Weights of a small masked image model.
Data: trained on retinal OCT scans (Kermany 2017), 49215 training examples, 91.0 epochs.
Rows from block 7 of a small masked image model, named by matrix and row number. Rows with one number belong to one neuron. Each number is 500 + 50 x the weight over its row's rms, rounded and kept within 0 to 999. All counts start at 0. Numbers have three digits each.
After each neuron's rows are labels from the 100 images, of 14848, where the neuron reaches its highest value: "responds to" is what is common among them. Only what is clearly more common there than usual is listed. The data: retinal OCT scans (Kermany 2017). In brackets: how many of the 100.
# fc1: MLP up (model.blocks.7.mlp.fc1.weight, 512x128), inputs 0-127
# fc2: MLP down (model.blocks.7.mlp.fc2.weight, 128x512, transposed), outputs 0-127

fc1.447:458453460508497423497527433473359389495517489518527481480528429507458419534619437594594536534601524612470521458568561537587413463472497506485505443528502454481523569526458449560499540528507527440464526489460526508516488508473473497455531507569607568543472532463525580519535511495566450540459484489509521554484477514525568483425419542533411437517462552509471351521536485535421556479538
fc2.447:560443525512449570509439543514491488524405493518541499492524480519604519507519565433470529519457426528495423472465590532481480461587508524528457507528511495441549450460433495516476410506479479507506509522439504398511511489557513482490503483485473521415514492478473646557522518464543477537500489521500380458503545509553541494571479430475427527563494526523464526262385442549400547472563
responds to: finding: diabetic macular edema (47)

fc1.79:512506474499541432580476524537512536496467511470562516523538490569505487511482507469531533475555626542462429485435506387506480445519622525414496531510563585453496540473348559493502428502589428438484461518438556523603483468504473503543496427544412504540509461554511513435529536477417465442517546458489451463490417460349463510501469581559515518446535524532530575500516561516591546497432
fc2.79:373628542466492412549508457594494443408497590539504507479529517562534427546464524474498572477570593585463470555484505539487420524497468455387519410478435498414535592419495472505491483444486509492517502449541491468561491570484558462508541557517416549556499462522465415613438473528457532526489449513529477519455439458493485569472496518442466478475568455467540545509593540497516568506592
responds to: finding: choroidal neovascularization (81)

fc1.391:484460443533610469468504536493531508478476449418400506524503498449498528507509548515501565546499496441486588480487649452444598552513518439514497534509547454484550490570449470615568416501339540476447509525603552548484382463473534455455550429513459573437442445504532442482469585492436484554452497450528428568444541535506566479555453487499505532464513562512485521508466469494534412461483
fc2.391:519452493474452505358517586579481513459529513525555462422520563464479568475496524423461439499534470479538487419515520515514583516487427605473534475550504466560545518511514522540490532484487547583590518567495484574469414582510492474472546505611534516489512546474504476454477537512413515550475463573514409547549553502500516532610621559535514496446482563554513489630546548384533542566435
responds to: finding: choroidal neovascularization (82)

fc1.221:449518484439458454431444514474540517446585530545556455621440489545445488511517550548533516417515485554580494555441436528544566456432472465565431449528532483459469559531574476582489461482518419555484531519502472387427418439558424514527436530540540481418567403582423485586463509546540583508457418474528519490474531513497510460400442597451534484519528570479510468541515546557550530517520
fc2.221:506507540511461487408484513473431494399442556532539496504500515455541463431543486444646462524553492548551537504516513618518455484551522528519541469445562473628520452527543556521519404496485499406564518563500617477458414556501468471533438547496546520465403443563485494482456502559584534548515488508390487550470461427510557438534444511497469548503597461537418576571520464462478564441491
responds to: finding: choroidal neovascularization (70)

fc1.131:510484490572427572515447513516472480509475443470404526423546391463528500473534519463466531510517507510494474541554442502527425576581441519383559559517434575551502481497458480602450512534517571436473557402504500486538496495555487514602532346508490507508428520501493571491539586460506514531502426559552466457522499486464422511547487607534449590532507465441350493475560432488480534494474
fc2.131:578515533643460547462546514605530463549522606437560550535594482622497505515440457585416517557590495527450463443458510507467480511510469523495477491491469498512496466491471494445507493487571556449546469481517518484498455516483458484438597471469606489576476499502536547439576643543504474569508569504554513480441500427446543573475509411494557503482453453531497476464435467511506515547352
responds to: finding: diabetic macular edema (32)

fc1.199:556553501525465531473485587520602460525505480551517452504579495606530407395511540516472452531468540602503561616467467539478548517532496516573578464508514490421476521446452468586454522501536444491466473520596552573479495456594552498541509533447559535527442471499502464467541503369491513483519512470551414473524531470452424559589507478555500485498446498555549578522416516364447496497407
fc2.199:560551575516518511472547583454505603526482483526515446505413571627423515424568517469563514531480600504477518485544455459502427570488407498505494440559448481511486470608492552483558554576475521546400478454551509553547516546521508501482548481466514547536531473524401384565505567478433496571458505442482574463496502606518507462466595537522543532580513458517583485551487488491518520560390
responds to: finding: normal (78)

fc1.75:461460486538489474525493501523515384474347524442491480567520625522501549433559541491530608498558541504471488405514513467514563460452603558612621501489429476464558549536495541547561564463407445512498516515577506497589526547463587460412490468491461492499492488489553473435470519446499466539458459479460431417504504511503551487498497489489533603480511534543609564535549442471555465460456
fc2.75:434417430522494470482514490510489441510567529627517489488534566595442465527480501518539386452517499555515561564546487526528459508458391501555489463560487491466599490500457493496561451440545501544576475458540494573501558490513558503534488459545436471480491486440415490438615497501473553491532445557528630471498555517494408476623546537472452504468519577557540425552465530480507452559640
responds to: finding: choroidal neovascularization (77)

fc1.72:462501536548473472521492404499392520497463550512557445487491439488469465549536465470572564548554528532440521477505464545484596605457448433508550419477493503519508427545418463509547428501491483477533438488392479471470473527463529440491600468602520537557479505503487479497570499498528438506479638564469470567451526513469535373541514556510356476595429525579571477476412508500503512565537
fc2.72:418463451515550537523464464494450520513307532559463533489521379532550535566530448463502459439509565438465576491441465518439493602498499393451482457478478583457550440582582533419458552539417495511500487501422566456511444454430436560494510468502451501455545482360522593456443471481469516476466441466499476450495470517497486396475485444514496478443535462479506487522489503522509496589554
responds to: finding: normal (79)

fc1.188:450491514528516419513448485592473530469540422447634427483528550512555404453519531638450501489464560532497587523474513428519570546434515435506416513498545532461568500580534445465487544564489535516498586576428537473487544592526508523501478517531470525472517516525439451461498473529511556507509432492529441493403456491435537588611599439490522558405475501490564491465461483413549470463577
fc2.188:520522476519553602473556499502546442506560549460379545513494575514485533461463501454509482535510511502551525512427498569445490447516469520481523498387508521478502375490486518552512480533606556564468425513468586524438489621507494494522477557450458530493498533514515472494419458529480448505424569594486526476573470497494519496489587417572477466468526573557570498464484542464508475658671
responds to: finding: normal (79)

fc1.375:610533539460511465533516489530480529494475522543460399447508609490529481523473461553387522515576534491438454494476528451508541402446516541553499479575447462518515549450420439504474496484424531514455592562484488500568507522482483511487415453494449532507475410566463513515527606586447497538517556417445634463476552475531476511556443386502478467441575472463606472553394520497584516451509
fc2.375:508605495489468503513544551501514543538461523536394504471449538427434601509550517422540528494439454543484526552491483546552477455495579497499478444539593543450431528541470525502539458488572538517477351530450519526458492509495471498487505499462471510444551540529448423559570575485482529520514451464563488407519497456522451570418488416410492425506509452478448415475561656433576526555609
responds to: finding: choroidal neovascularization (65)

fc1.349:501449486489496541522454520541494537474566443589441481541490613483564449479532463565466577572502431404473582495354482505515473475375518494541558507532477469479513513561443449552450501490414475439489514561602446508544452436477506471400471465405490504503505466510571589461427570520580461480559526592476418558509458536569573504565530474521447453513539581548437459472497532550498485517522
fc2.349:548418489577472519510422556448496544568487489577525436547435455472560444505436447511430539577451517546544449506574547514481588507496501566507531501558556455521462434439579515448586418450497522537471393585444422525521524486451484497481574614534524432512477492392619559536458599446524527504453525590492508553494480503522510467479482499488565428485484511541487485456491561478531541632468
responds to: finding: choroidal neovascularization (62)

fc1.498:528511466529508408519471492421556457492446447487555537434521492519416517466509433562475381518480474498534409474433500540508415449511516539466403517477544505487517510528407543524471513452554519515491459538478505484493525530539471462501456632536457582598452509443595556480509483432497496463479498580381450523500532656464492395496450498421490626556485488516489485492567519568581490548430
fc2.498:520476494486486533527492547604504463480501431564552528511508522483473560477579429452461495576483607574495442601515562407492466523479467514466393550547460505496445451470490454547499428485513471510495587488502436463473471464457554576508444537544487467589560433567606469441544523514400591572483474547556507477517549537551478430494462523412542563463474429370460582446555498504505490423566
responds to: finding: diabetic macular edema (37)

fc1.257:439522442524594493554584541458484529444517469483513481492570437460490494475508470491490528468516600509500527457498429533553448501540502512514568559490538484537519494546502462478547399526416503450455465666483437554449624435530474549459583445520519503530399554513577508410481433531474530513486573355378470441476541499549516425532555445524500471446533495485430475517575496443542552552533
fc2.257:512473532496619524432471500509461506518574552504569512467433539555502550541426521467520456522485439403513528429544494555506491611458471496571389489562568516443524566507548536536540572393432485491495489394475427523439509494517482586458568599523436506517543576511585446464435425524511485460496505487455523534477435531537574570486578472512481505559477487423441478505378538573557460543447
responds to: finding: diabetic macular edema (48)

fc1.13:518541446392474508466490437499526438449512481497483445535457481465493478486511453527457525418581472568531492518444503471621436458537461515441560377564554428530444490364496540546531485531495590585533491502440490483501442509506467515530487562528528558534552451523528529445442544541575566570427420468579432433378538485533514506487388488561497535530534527495455472468419589550553449521559
fc2.13:473471515448460582456559533536502598525545626563526473548537513498493523418454540544548547523484440515487535548494554533500478531454517543543461516551587469447608466450455569477534444537472590482551511542533500444432577538495468420567468545462492534515482418546441574607480511534449501537462479480411617496386475527504477481441518472454584507620506460505442501423443454438567524551553
responds to: finding: diabetic macular edema (31)

fc1.486:471527471548455515506521447538480469508512531475399452415465504392496493470425487476484556478458474496501556498502498495441566452508520457529539595500472504561497500542319423606467486509461511557502541521449406496503583492474524553564549516456492396468535532529539442628487473553481447525485508472493590520496460521453475456424511536629495456404547549481494424468561456597403558472500
fc2.486:510551569571482464533369486539477499522535544524476490550432539539519510501518575430482438465408594545534405520526431522479417469492493516435474555477508576525512550463448475459445520471479565437454507621478596466500463392474535555504549451493553537538484443570495405509494587547492457476518551492495465512543538544510515479480480489589579469533485480584467506646468481580470524448371
responds to: finding: diabetic macular edema (28)

fc1.129:544463445514531552488461548407449493441473600412501446544533447479488499551508434477488585504493501460553439483463559518525541459480554522461450492463475574479587538555513562541463498495462433457526490605606691424418435451527561556459527480499470483398589578547549486525478615554517473518500568415460486413491551459493509493524503528505504519488491555564493559508485518479490505402464
fc2.129:458474552449399489523488510455544538484576517575496431483567531530485637535494483452503497507448490502585501475482469528501545488497530532470539399536554449432467537513504523448503465419552483560573518601493545569444497569568421491505544479559578532503460542606557543506588485374501532501494461536467542557586556530468522521611544511520482468446494645444481489560561518505434430571528
responds to: finding: choroidal neovascularization (82)

fc1.269:523560503428493559519578489571525399500539536433446553551475516506503452504521508535468529490589513601465442512346571447533514485487529528610524538527511479472480511439477485518438452519407554534502440566595486467486460467571429522493449465554525509558534467546570515481500616456600539507521466577424425479539473401489506416550549556456568533544457564544479509393541466452521472470526
fc2.269:611391523436454501482450496498515506536530522589404464523523515513466472474477596513458531501497457460542568445549495457431466588441548537493500498520562533520514480481569457519681484525483591476477487565450480442513546519519469558523557480513494524552464499504532483577455517461580486564422481487500485491444448463478501495447480436615656509585451508487438519407540534532499495511366
responds to: finding: diabetic macular edema (49)

fc1.88:559612483449551431572526450457503504491552535501463512507502492527540473600480471604584511487444480564492494398545494551445461479498473496476523420550395455514565572447481510487536491457448508537537465460531560507537542538430457528423506486421457466544567413435527538507462533469545499567456485444497460521359523561465448485466559495419549425544486561447530400418525398489576563444462
fc2.88:471441501562528490537389535487616493545496485489480492438393514444601420483476511480435504491488515560486519565539428525488590629510518566476527474479539617434492525462477516411547525532502455504507478523499472520487532480525545495459424455460566533472531528428549524632480496423520539444619474512507370484555535498550532585561511491524474458569431547487602508480492503510458550459407
responds to: finding: normal (80)

fc1.172:481647507536431450544388564456510448503414560571561537452527523525406488505509552506529546557464513473499464498472535541409492503485538573393586477534562461438434561423510559501451426446443428489547604480491493475498537462576505571420496550455534494465520481530499469558432420562508448504549540547490508597548477542531529516422482508488455489497600445500510473511433552492496562396463
fc2.172:433635501472447537525521504452566505486415445572557524428443562534493507494461510530543533521411480540420484475469480597531580526564481520422424503574485554568496493489542527601555524445534579438514424490451568430478561453526513501503540440467473624548458481474491555502547556419495469472565489513567478514491597490522464450521395500486446521433512495614478489514484516546507555524626
responds to: finding: choroidal neovascularization (88)

fc1.108:469485516488464462513455393490443534556552500502485492500404491501432455458495499503423538468642473514547474475451602386541411513470488443575413554533513545525507566537450399528462481498466567470371493487508435521480496501534460503592545498518546620482443510476574509499568492526553503505499499545543479453535458513493622523529493551541462376457512478511512433411590574475445475524450
fc2.108:604471425583461477490441536601505492540495483566547524441503417487556496517481416419498507501489518527501523539473561461499466422479404440497488491544626520469498528463515436448535455436515485529456508508497460475469595492541497533492546507539542488578470590453485492482516500521484553524482581546516377577560418479557586459556459433484598485628501559502524568411561502626461489538463
responds to: finding: diabetic macular edema (29)

fc1.319:563513486589544516538470513539415492421532417535540451490486469420538487471457485597409526463463502462460514440371617509478596520515437453502548530479593485501510488507556418537556481574479551457520531619535473410478493477368465453491568570490534485472508438505542490459452542552447467501482545450584513462519481563515530477503574463470544434411491517547496539442498526456410454546410
fc2.319:466526445504482527507576557571534542533516540492548496460497485475507574460477500475478408510537449488519507481521553556528458451499522531536503492551541436538517455434588536546463590583491492546606522510594449400463534447466542470399454539524478475457481458526556458397431500462463425477472506555590503490526538559586487578417589440659477406508500518492436508480440523546545463531621
responds to: finding: normal (78)

fc1.308:547484530418499431444487484451515485442497536432471507581408585475492493485526484566551489442424547513509450518497485573426533484542628507590466493542538414452478555469470455527495533517525485556454550448679566484613531596438565530515469507417434542524540496563503513451531442405544507492480467496448551384500521439457497510484487491496398446505489530506572418427479465500477491534493
fc2.308:491454581536527445493474452539494463524537517530540489486586494419542401513515567371533425490553521496584474469525502629506543458509521412495582425561509531482513497538567484482462460518468541483555440406570544605531543458516440523517476480588519499453548510452494563515553487471563561521465388507470389584454512411507442452517472467516533527522517605526605550466561493464577476523536
responds to: finding: choroidal neovascularization (72)

fc1.140:475482506460506523574520443423365508497489491500444510478464448456491483436521476534484555525504553557496497455453440544511494537486489488517576505454467494510578464450488549577516530561475478522498508541444573497496545501450469457424529552547458491530506496406547498413549469424467361478466556487503523637431406520446523520547552526649578431496559555431473492654468483503428542491577
fc2.140:495487471473487556499447568481499520469525467478550510425364481533495572524500505531522560579473435536413451567506586500518615493534453471512474478439502554503588469476477521419440564512560469505480502529536610467554466523529593446487472488563463594435595545452481522565463527524506584513444524544522388425545584467467518496534497492493486512486487402538549580355490553455429461507572
responds to: finding: diabetic macular edema (31)

fc1.338:589505531449483442482462493557497551531468514597444324470578522449483520512556450428442424494497532521449525527565496586522449475461504506486436467438477561540567508521612523500533542498498519527506492513406424518548478541529526456463480517501566450557428418500515504447503371530553479466501468560526500485495541480534421513556523588569494403427430538535476387425434491582433522506498
fc2.338:433447508406552541470470519549413466414423536528525427470508525534616627521557478481509538497493512552424479531521503535602445499469479518515561522412467424502431412430542544534533555524472480498505497537469454492506497546424488454672539437466542474369511554547487532425486485495407515463502492560465452507605510524523569503536466478466535481563495516580538514463504502575501579522548
responds to: finding: choroidal neovascularization (61)