Rows from block 9, named by matrix and row number. Rows with one number belong to one neuron. Each number is 500 + 40 x the weight over the matrix's rms, rounded and kept within 0 to 999. All counts start at 0. Numbers have three digits each.
# fc1: MLP up (model.blocks.9.mlp.fc1.weight, 1024x256), inputs 128-255
# fc2: MLP down (model.blocks.9.mlp.fc2.weight, 256x1024, transposed), outputs 128-255
fc1.861:503505440471519487511507523464523476521491572568527487449472515499464565530584549523465545603362400482538511596547539455610481409505515499514508540536515492516440495541548534513548558521472452487580525553483520439451510555501439482447523469517500536464411561570401525419629525502546531425560593522517547370507523507502548422522464488491407562531528553438520527547537518511525502542518
fc1.862:507443516515526554532547523536504528511468569490567492550493509451475515542526460564509521508509578526537563557517489537526493493499555582491495474496480617534565477546472407449557501490530540537539458491522549549523493538483560575508574457578475549497520476508592461514464549499518483481465469544372485518494479525510468520506518491557419517461520522496562469517529463493497537603473
fc1.863:581466419524516356532554429490395540496506527538547501464452497490473531547564504536480460431524446536494580469502517475521464556531580593522495487501509598478564492507535529487649454442488462438502543548609458455552488559528524514492473501539508486467608513458540515439598444463481548512489493436562453597444536504478523484463502423510503526634472399508493477570493465562452463549534
fc1.864:516530568555526502515477494473523482504472456535515490526515504485485512472505588501559414456507483507590474428551528561467531455523465482585413545496500530511430521492538621444525555564582536454499527471502493483525371506499462543469450489384520442495476536461536475546494479514492498462534557501560486529471501446505609507619475572508527525503484492573534533481517517549500454495523
fc1.865:512477527477515506506513477502465517521485518558485507523466505492530526526487528500438579472469522528497537499474495521485591497522503517490512459480369496447495517477520495490534457492524490521511491548503484523476477509497493499537511509542511503503491537497527529509522498482567471503524472517491497466504508399492496504452503516471479500496513483511470490492454482565475509538536
fc1.866:500455504396482466519571556544565521525580468499515546476450541456502491507482504392457415531490521465463489568489468517489498518518499517529466566502613483471499522574474457538520471543519544454531505520517610532549500454518495420544495533466459487441512531482468526482502555550503441528508460471494428471542513456504507505547547556555529514462493537507443535568479415520509552464447
fc1.867:545487424486489523469568487522528586553402497610514441486443482477486489529534452525575492556523510536461464545493549491500494480570508550521597492507499497498511490482513442448452459592505524541542533458482475433526504461491535522535532607502507501490467432500556547565483446445576512481577377496460455432554513594535542536486509532498489497494524482482481527495547482570532460546496
fc1.868:509485492556485504476559433499516467559494510511476500494530497539550591498467507487516449548512506560535475497520530444496489515586517493512543503461502451495572476510537452504504543597486481489511463505486560486559531497574494509564491490504428438491504499482489511535492527509486487496526521550544491442513556434500520509491492434517505507544486506585516509521452594559516507524487
fc1.869:465447563504474414484528358451569506530465402508549482484499549526573482531516512575451586550526548493465461419539563466491523434510495495494495526487505543515558487524501471518547532526566458451534507519539506528568554498509438581489589520544549534465533465517447465495542510502492480518523515542472520534535502536453481517546466477465534516486539531567492526481581504482478517462551
fc1.870:482469492449490505506490518479499519494498511498446446525493475467501540495592490550500534487448514478519473531546492499566440555504567473454489490501565511492527536491474529452503488485529584488465489517467487501453516533560529484497528501485532529505514476528532529507492511514459510502529507541515504474506542514533480455493455506506480515504523556525466502503477428504492598509470
fc1.871:527532518534492556489481565534522478495528531449509486542481514568459459568551568484538493578522489510587427423486492447602498415496536512459449545511517573522516448508496475532555550487541509538510509529511487468493503521551566506504511504528465487503450551538485514458474434519508480486527485519501517540509435467483510470486515545544622518550556554488521528517525514556543528528531
fc1.872:433469561469493479501437464512504485420447468547511492537477526538513430564463521487525503452521505513562483514553463452494541529562529464508449530543504537576538523455508437489524531475495463476548426499462501527565478568486448524487511489524503491460538497479507508489489562476524478522507498471446508446554476516504467449547549502455485468481582462514441567452478554530493446522530
fc1.873:489495508503508550462488451496457442485500554523521488521500523522549455538552497439530505482490562452455486516480513494517499517490557444524468499478500458481464499566508475576581520533529521390528469458482514534468514441540524510509539470536465492496544433490499555526446385494450583515518531526491551468490528531553473535456524522533489504459498488641498481557471545495487493532500
fc1.874:474432543516576481494487398553531453486564558499523513523503496518529518515512500500481540482490522517417568494483552511493524500437542501530487551469538522567501522475521476535520479615513524464565461569531530513446430489534535534500532507496494537434504500572461436511508471504522525581541490636485460472543547540521542543551471486492469498571513518456534536433470519455509462553556
fc1.875:541489513501532534506525481543519527582491514550445489508545450530533538542524525462484456466480503490503547473418480519453485538520424538468467473549487531617442525486514549448514538434569517444485478522552516466497439520487508520441487475477535516564563428465495485511491530533523481494505424462469556475488478432501529451458531480541518522558549452549538576447604487585506491396490
fc1.876:501494464483510482510417486468551496454500504462447500547524466448475503498525477451533535560463458465589545470513525519456492470488490535484545526486548513461550480471504577520456486466525517448522522525477496484481551524506529537537445583513423499594451530459627540500477557509535480522538548478471577520549529447540503514541468534487469456461391520486496439463487569415472516473404
fc1.877:582516465531474506504452422502505487539485499534510478534497480657479500484489485553527515488503509504557460545531532492497528505507461545425569512548552551466527471513494505487492508526516481420458478545479534476512524502471530535477535491514517497578461506489546493511416532511561517478529525451501429463500509455508516569532484700522479534526516522577508513501495476545494434500520
fc1.878:505432504497526542511501560531496533533517548480502511511473513488506543425516516498451521543516534510468441508485476492527512414506469491453512521547533471500501504466554493399502522507496523493492531463521524512523470509479493539518544447531488511503435531492371478514513501522505502459465523550471526585540470497491495489533438524526579511472544477551495413480490494576497468511427
fc1.879:481467498451593486466512503486489523499544563510504536524513542481566585400535516548395558450501504542488617503479505479520493425532532543512470499490501550507526530622501461497549451486466409483429460512525503415467481519460566448434484522498498496533492520430568579505465478511493466484497533508496490502509438464497490538516515493434636564525529525607595368571498454455540516533432
fc1.880:560446519467497460556485490494531523479525532425539454500524584437574454512534512513447555483428430517534558580539502542559538478571558399467530493481513456506465484496537495503511545447449510457581610516522495526537528530591524506459481508534519466559436512556582474484532515471468563534556482476515493540539480520477460503285537534459423394432536457503559549525451521505480525516473
fc1.881:488459505566479477468558495547537504507521497500491490489486496544469487466557543521534526465518573530505526501510592507486456535477491523528487476516583522394506501473513519495521440489487492470530468550517614510521514494511462489568471526555555516498520502442487496455503464509539521503461514513478541503530461556520527488476505521489505479491508496464503491445511505534601464479476
fc1.882:497459584523571481490564544423518555528509518451489519530534455486566551536586487499567502480433560473516512423420546486479490497417496501467519521445547527503527493488529535408463533531493511453463504454517487453459514503529469476465426505522524502498452557501486531479485475478479583423504507525528414460521579500487528449457501515541531438513519521517517574429542484504487491454539
fc1.883:452502530466484554548525513486494474469508537525569478533462531493543544495528462467454477544489481456506500504533439484516479575456483484472461513488499503499537543478457503482503550501519499515566492514503535506481533507477481491541483543460491486543512504472493541441443511511491514554468508491547468515532494516535518524559518519474528448486511549562552487501487510436482479482483
fc1.884:454526506500542514530503530468481522568538463492465542493546464507463527401502487463474538553537492532394497571461503491504494466519424529530515498516548546540472521507553535564509536536481536527526511597458520494488521479486425477567515526525470507546445484553614542496508554483506483506487545549459461524481450508523561443512590414518474561544477513508564514538467507528532451494565
fc1.885:506480538511477544519556483545477549517487561503474494559538514511472521537520479513458533504512588579458579547493482521488616547550532616521483459483461497431478508475542476488519499459499496509461504487488500589493513483478499507536530512530526542510500478530496493464510536538469462554532414536460499453515522444483504460473442560529527471452488484515524463490524445530461495475488
fc2.861:583551547545516460461467565471582461481512494555632548532577439545505539445512454579488484519439475628485490568688497675708481576539533440570583555492485482423562489471511473495555523445477486514359438477562457525370573570531402500577477463525526497537607452476462516518535544456511543451461539532524433522503459521451494467509519508505490448546445431492527526471563415555457572472450
fc2.862:490457492436529522503472492453482457547447535465421552487410501500493464503531545533511478435504478508485449509479524496419489510526500511491453531506465545468504545501499514539467507484504409498525497493570539551490515491547513497462511540499494553483518554505518502472525517509503528472499532500492521473460535519527443442555520485514489462510527515451486534472520548453529539505518
fc2.863:543527556428604502599547527438449514479528527545539718522438505504559454521512544505482519493535498439587484525333447462511453410505535498462513495523541475483461477608581551483454581459631449450497545587527538513516554553547568543506528533526527585492418556490539526410479472533438551484514441469548426532579559520554469513497543428525480518493514565510445474542411489104599507526480
fc2.864:472515542500494493509524468515502504494541472500488475535442526556533569522459550523526569571509542496490537466487548453378476543490568486537525537479545507540496522454487455445534496547562518513437584488491471471503445439465441445510484478538529512450503525544531499499542507438495489567620506500428461521569486479558567532530538499506479506493512538451475500484530453485563488431546
fc2.865:476546527554473519580520510539497525465496509502493480502487502505484481462479542502534511506553479471471460496505497460488491500468513513459539500519454509564498493552480483509517544536509492497511494498471491516529493499492519484522507541508506537512496492504468507470526466569480517482517492538551491482443520520525521520517493475503482515514498477480489518443527528524515522528489
fc2.866:529578509500522508559468470541477520554467445471539511538485514512550493419511417471513495524540501516524516520534519518447502531538470458496527511455537561513555541442457461485479496414453452513496515534462501520543505548550496434486513513529527415506508469482524453483541537507498494550555503510488489553572555529475511504503417480457431473424520528421520456498524502441547570576444
fc2.867:437497472505513466557443481454455469443452517481503512455500448500478494482493517479482511495524510475486428480531513534467524540428506465501518467413490537519511470514490466540498440563467520540514516508538456503507495494474535508506509505487480562486538464480510531422489480574525541528543542462564562493410526507490501471500498433469485498466500517529489498472525515433375554499467
fc2.868:473616517529540494566458493496527484513466463482535495427537477556551512531527458497460609548452506495459508508496453499549474504429477423511576507481443504452493475473572449519517459472526519491520509515459509511510440489450518473492498474490481445501453516466498481517507507521528577496476537526481566462545562380484459462509525463535515473521442556508494545477529604502471559479495
fc2.869:518515493473518453496494523618531502519559442457506451509398482497483522541533454635505491499524513569501465471512521479558530541491517506482475564602463492522511515460545522459445499557410455565542464475478575522498516478490493441525539499528460431472424467446482515460521515527438550507495511498501499472432525461519419492607453457509495588548526525464486487454508424536466532497434
fc2.870:494556531448471477456495504434506528558471476533482449504520554506515466523529523529464444467495520498488531497456551459480560492446406513561477538549536511443484518530447447446465509532541488463491563444457531527500530414445428481474488517451553559502517506487466484586492511457530488494531528451469445504455532510457524493537536469513490478556470521498492489499538471553516482498507
fc2.871:465476507425479529517448546496498490473471481502509479519499532517497540517550496519478482432478460520446503564465476467483455465525492473493551498480475570463565478493513507444467482571499480525395525461482511473501446478454418535528522485558531575592523388507425508487416522467539502501433491530527544540493460497500543594621437504499472507496529526498448472499537576462507539416490
fc2.872:515542505483478502486449462562540487553482501516426477516483484516474515493590438528518498464514482575492481471508508505503504512529483471476509528501493479563519548504522546555419492505528491544534533516486507425511482514491538488521505554509524488525468514513510512424513555487515472464542500564487535521476547540526449456562520505552467515481560443427574505510496511461486565494489
fc2.873:516528453557427511497499578528447501523454518543556530504574471555449512561459494449482502487479521511530499507525484543541520476555525510518449565387422526473455458453410518482556540533455545573510562450521480550523483537441502491469471447462474471486477551427479504474420580522556554452540497490471471449522487462536457562458485604482532466424504502426538479455542547486518502452496
fc2.874:596457462487490530480522507513536510520505463497512529525547579502513446465502427564533458551449469504453485539426531524528546528413529593519427485483478491434487509424411440500540442457475536471371436503569542504483459556533524403502465465507527495476548475488451540444520489424481561555493477489487610557470509564494495542451507538453545464572486507562494500509546508500489505464496
fc2.875:479515499536557474434503399482525518485495496465466519528504472478450573531544535513471474592608472496541529516451492486440511461440575526498483509440536528532516484472490518483569538552510486438524522522496546491541477530448460486563560473500533509452473520527500524542542511460502539484516510501487498492542522553549442501521445545531466516456454490468476509483503510502535524544466
fc2.876:396457518490524504477489473538542524540473480450512490499520519396520490468483540538536399488590517477506587519480557473418590468480509475524545481446503543457476437500440482498510427488504492509463509578485410510549543480530491483521487520480465569521460502517492480504535507507446518499544479457541440453478549472393536512487511488538442454500516537567493520515610549524550517574502
fc2.877:492455543540469506488485531507499515539511463514514509477479438494540514528393507438469505535512524523487538485485560419511511501491508498484513480474426524465491502503486331553473450544517439447411459499576464469428499520554495484462528464577458520567524458465468523535480526468494464507499499469537442535447514478514577498379544455571495498471500497531520576470485529473499530535506
fc2.878:496462531533475524513490536555530541518441459475524483507474525473438480433492470492462501539537485540495616444519512564463486465527556564515505540486521424488553446505494527493492465483480566476467530468505524428436518495499448465512480505480507527520506497504505509519510427511554494482519505488448478440446504506523501508541478533493543426463539497529459521518556540518488540491523
fc2.879:535459446386498483446534466463495475394550490454499534515516436521503508490435525587533499503482449431510465548529471433611506519540428462483488478478519488546560479472535472473544482489471523541586516533492497474532489538546490433527516502518517499528492480491547500516504432522625513536476492495451465525428463466525566455463592565440476513486472490524523542452459437473520509441473
fc2.880:552454460482533538465479518489505505520558491468536509559493519496545451521481539471423498450476457514484492518526460456534511511530503505494596486518480537430482547517541523434517544547496493469478543492517492460499531521554475457506556513461514503538545492496534498523475397484472439461411481470583530446558392503544504478495432467513535546403434542456524446497484518530448495521560
fc2.881:421462458520482483499537476476472525464483513506469478483502494471481491479493413480423492489547456507542490481523498492507490504482523526505470472513471500545490511471468461511590523521456526390457471472503495522509486535543461502533509473489516556466513497508496508493516459493533434497518482506435605496483483550606504537518449606504481466500502479537554462508505512547497446535551
fc2.882:467512542530515538454564520454468414435548484536485468486490565433559521508586520519460553507539497476513487559556493541476452514512481523529460545441472499590534505494468477505520549549496491501451460485483472521439494452481457503502490546463464515473452463546541492465518523438480505466538440461448434525515436496512533498487495479474453509515523532555479536578546514526496474464530
fc2.883:495539505482520515553490487549471456556459455494516492534549504540491450445517462514549551538483498526481540511439511499515515510530482439485548482479557479457554485455483501521511497465501476523554520469494499482438481520517567540529475532495504547518525507454558444544511533513462470543495498520532483483469527474434533530454499516479514428517463480458529496518525497447520502506449
fc2.884:490491501467534594485551519514413578532451513460611426501561538420473476508562511463591479484495533583555502543549513473466498487480512454467507555422579558517516539514441437471556599547473517528552431462522533545520558514483501536498555495478519480588523551506390509471536445457529491555464487479599473519541577471448525496352565457531510423520446449547581595504475430509522511453446
fc2.885:454524544539535463518542503448477456472534519480468404529466486495515539457530492484522506506554460499542462512536490490496486505477512571426554493535463455571499501519502477484558463482515481523510466534491494553513475495518490454560503505530504556478532462474511515520516454567541414507509466557504538505503523547535508463499503473516473511477482478517489485459511499535507488539488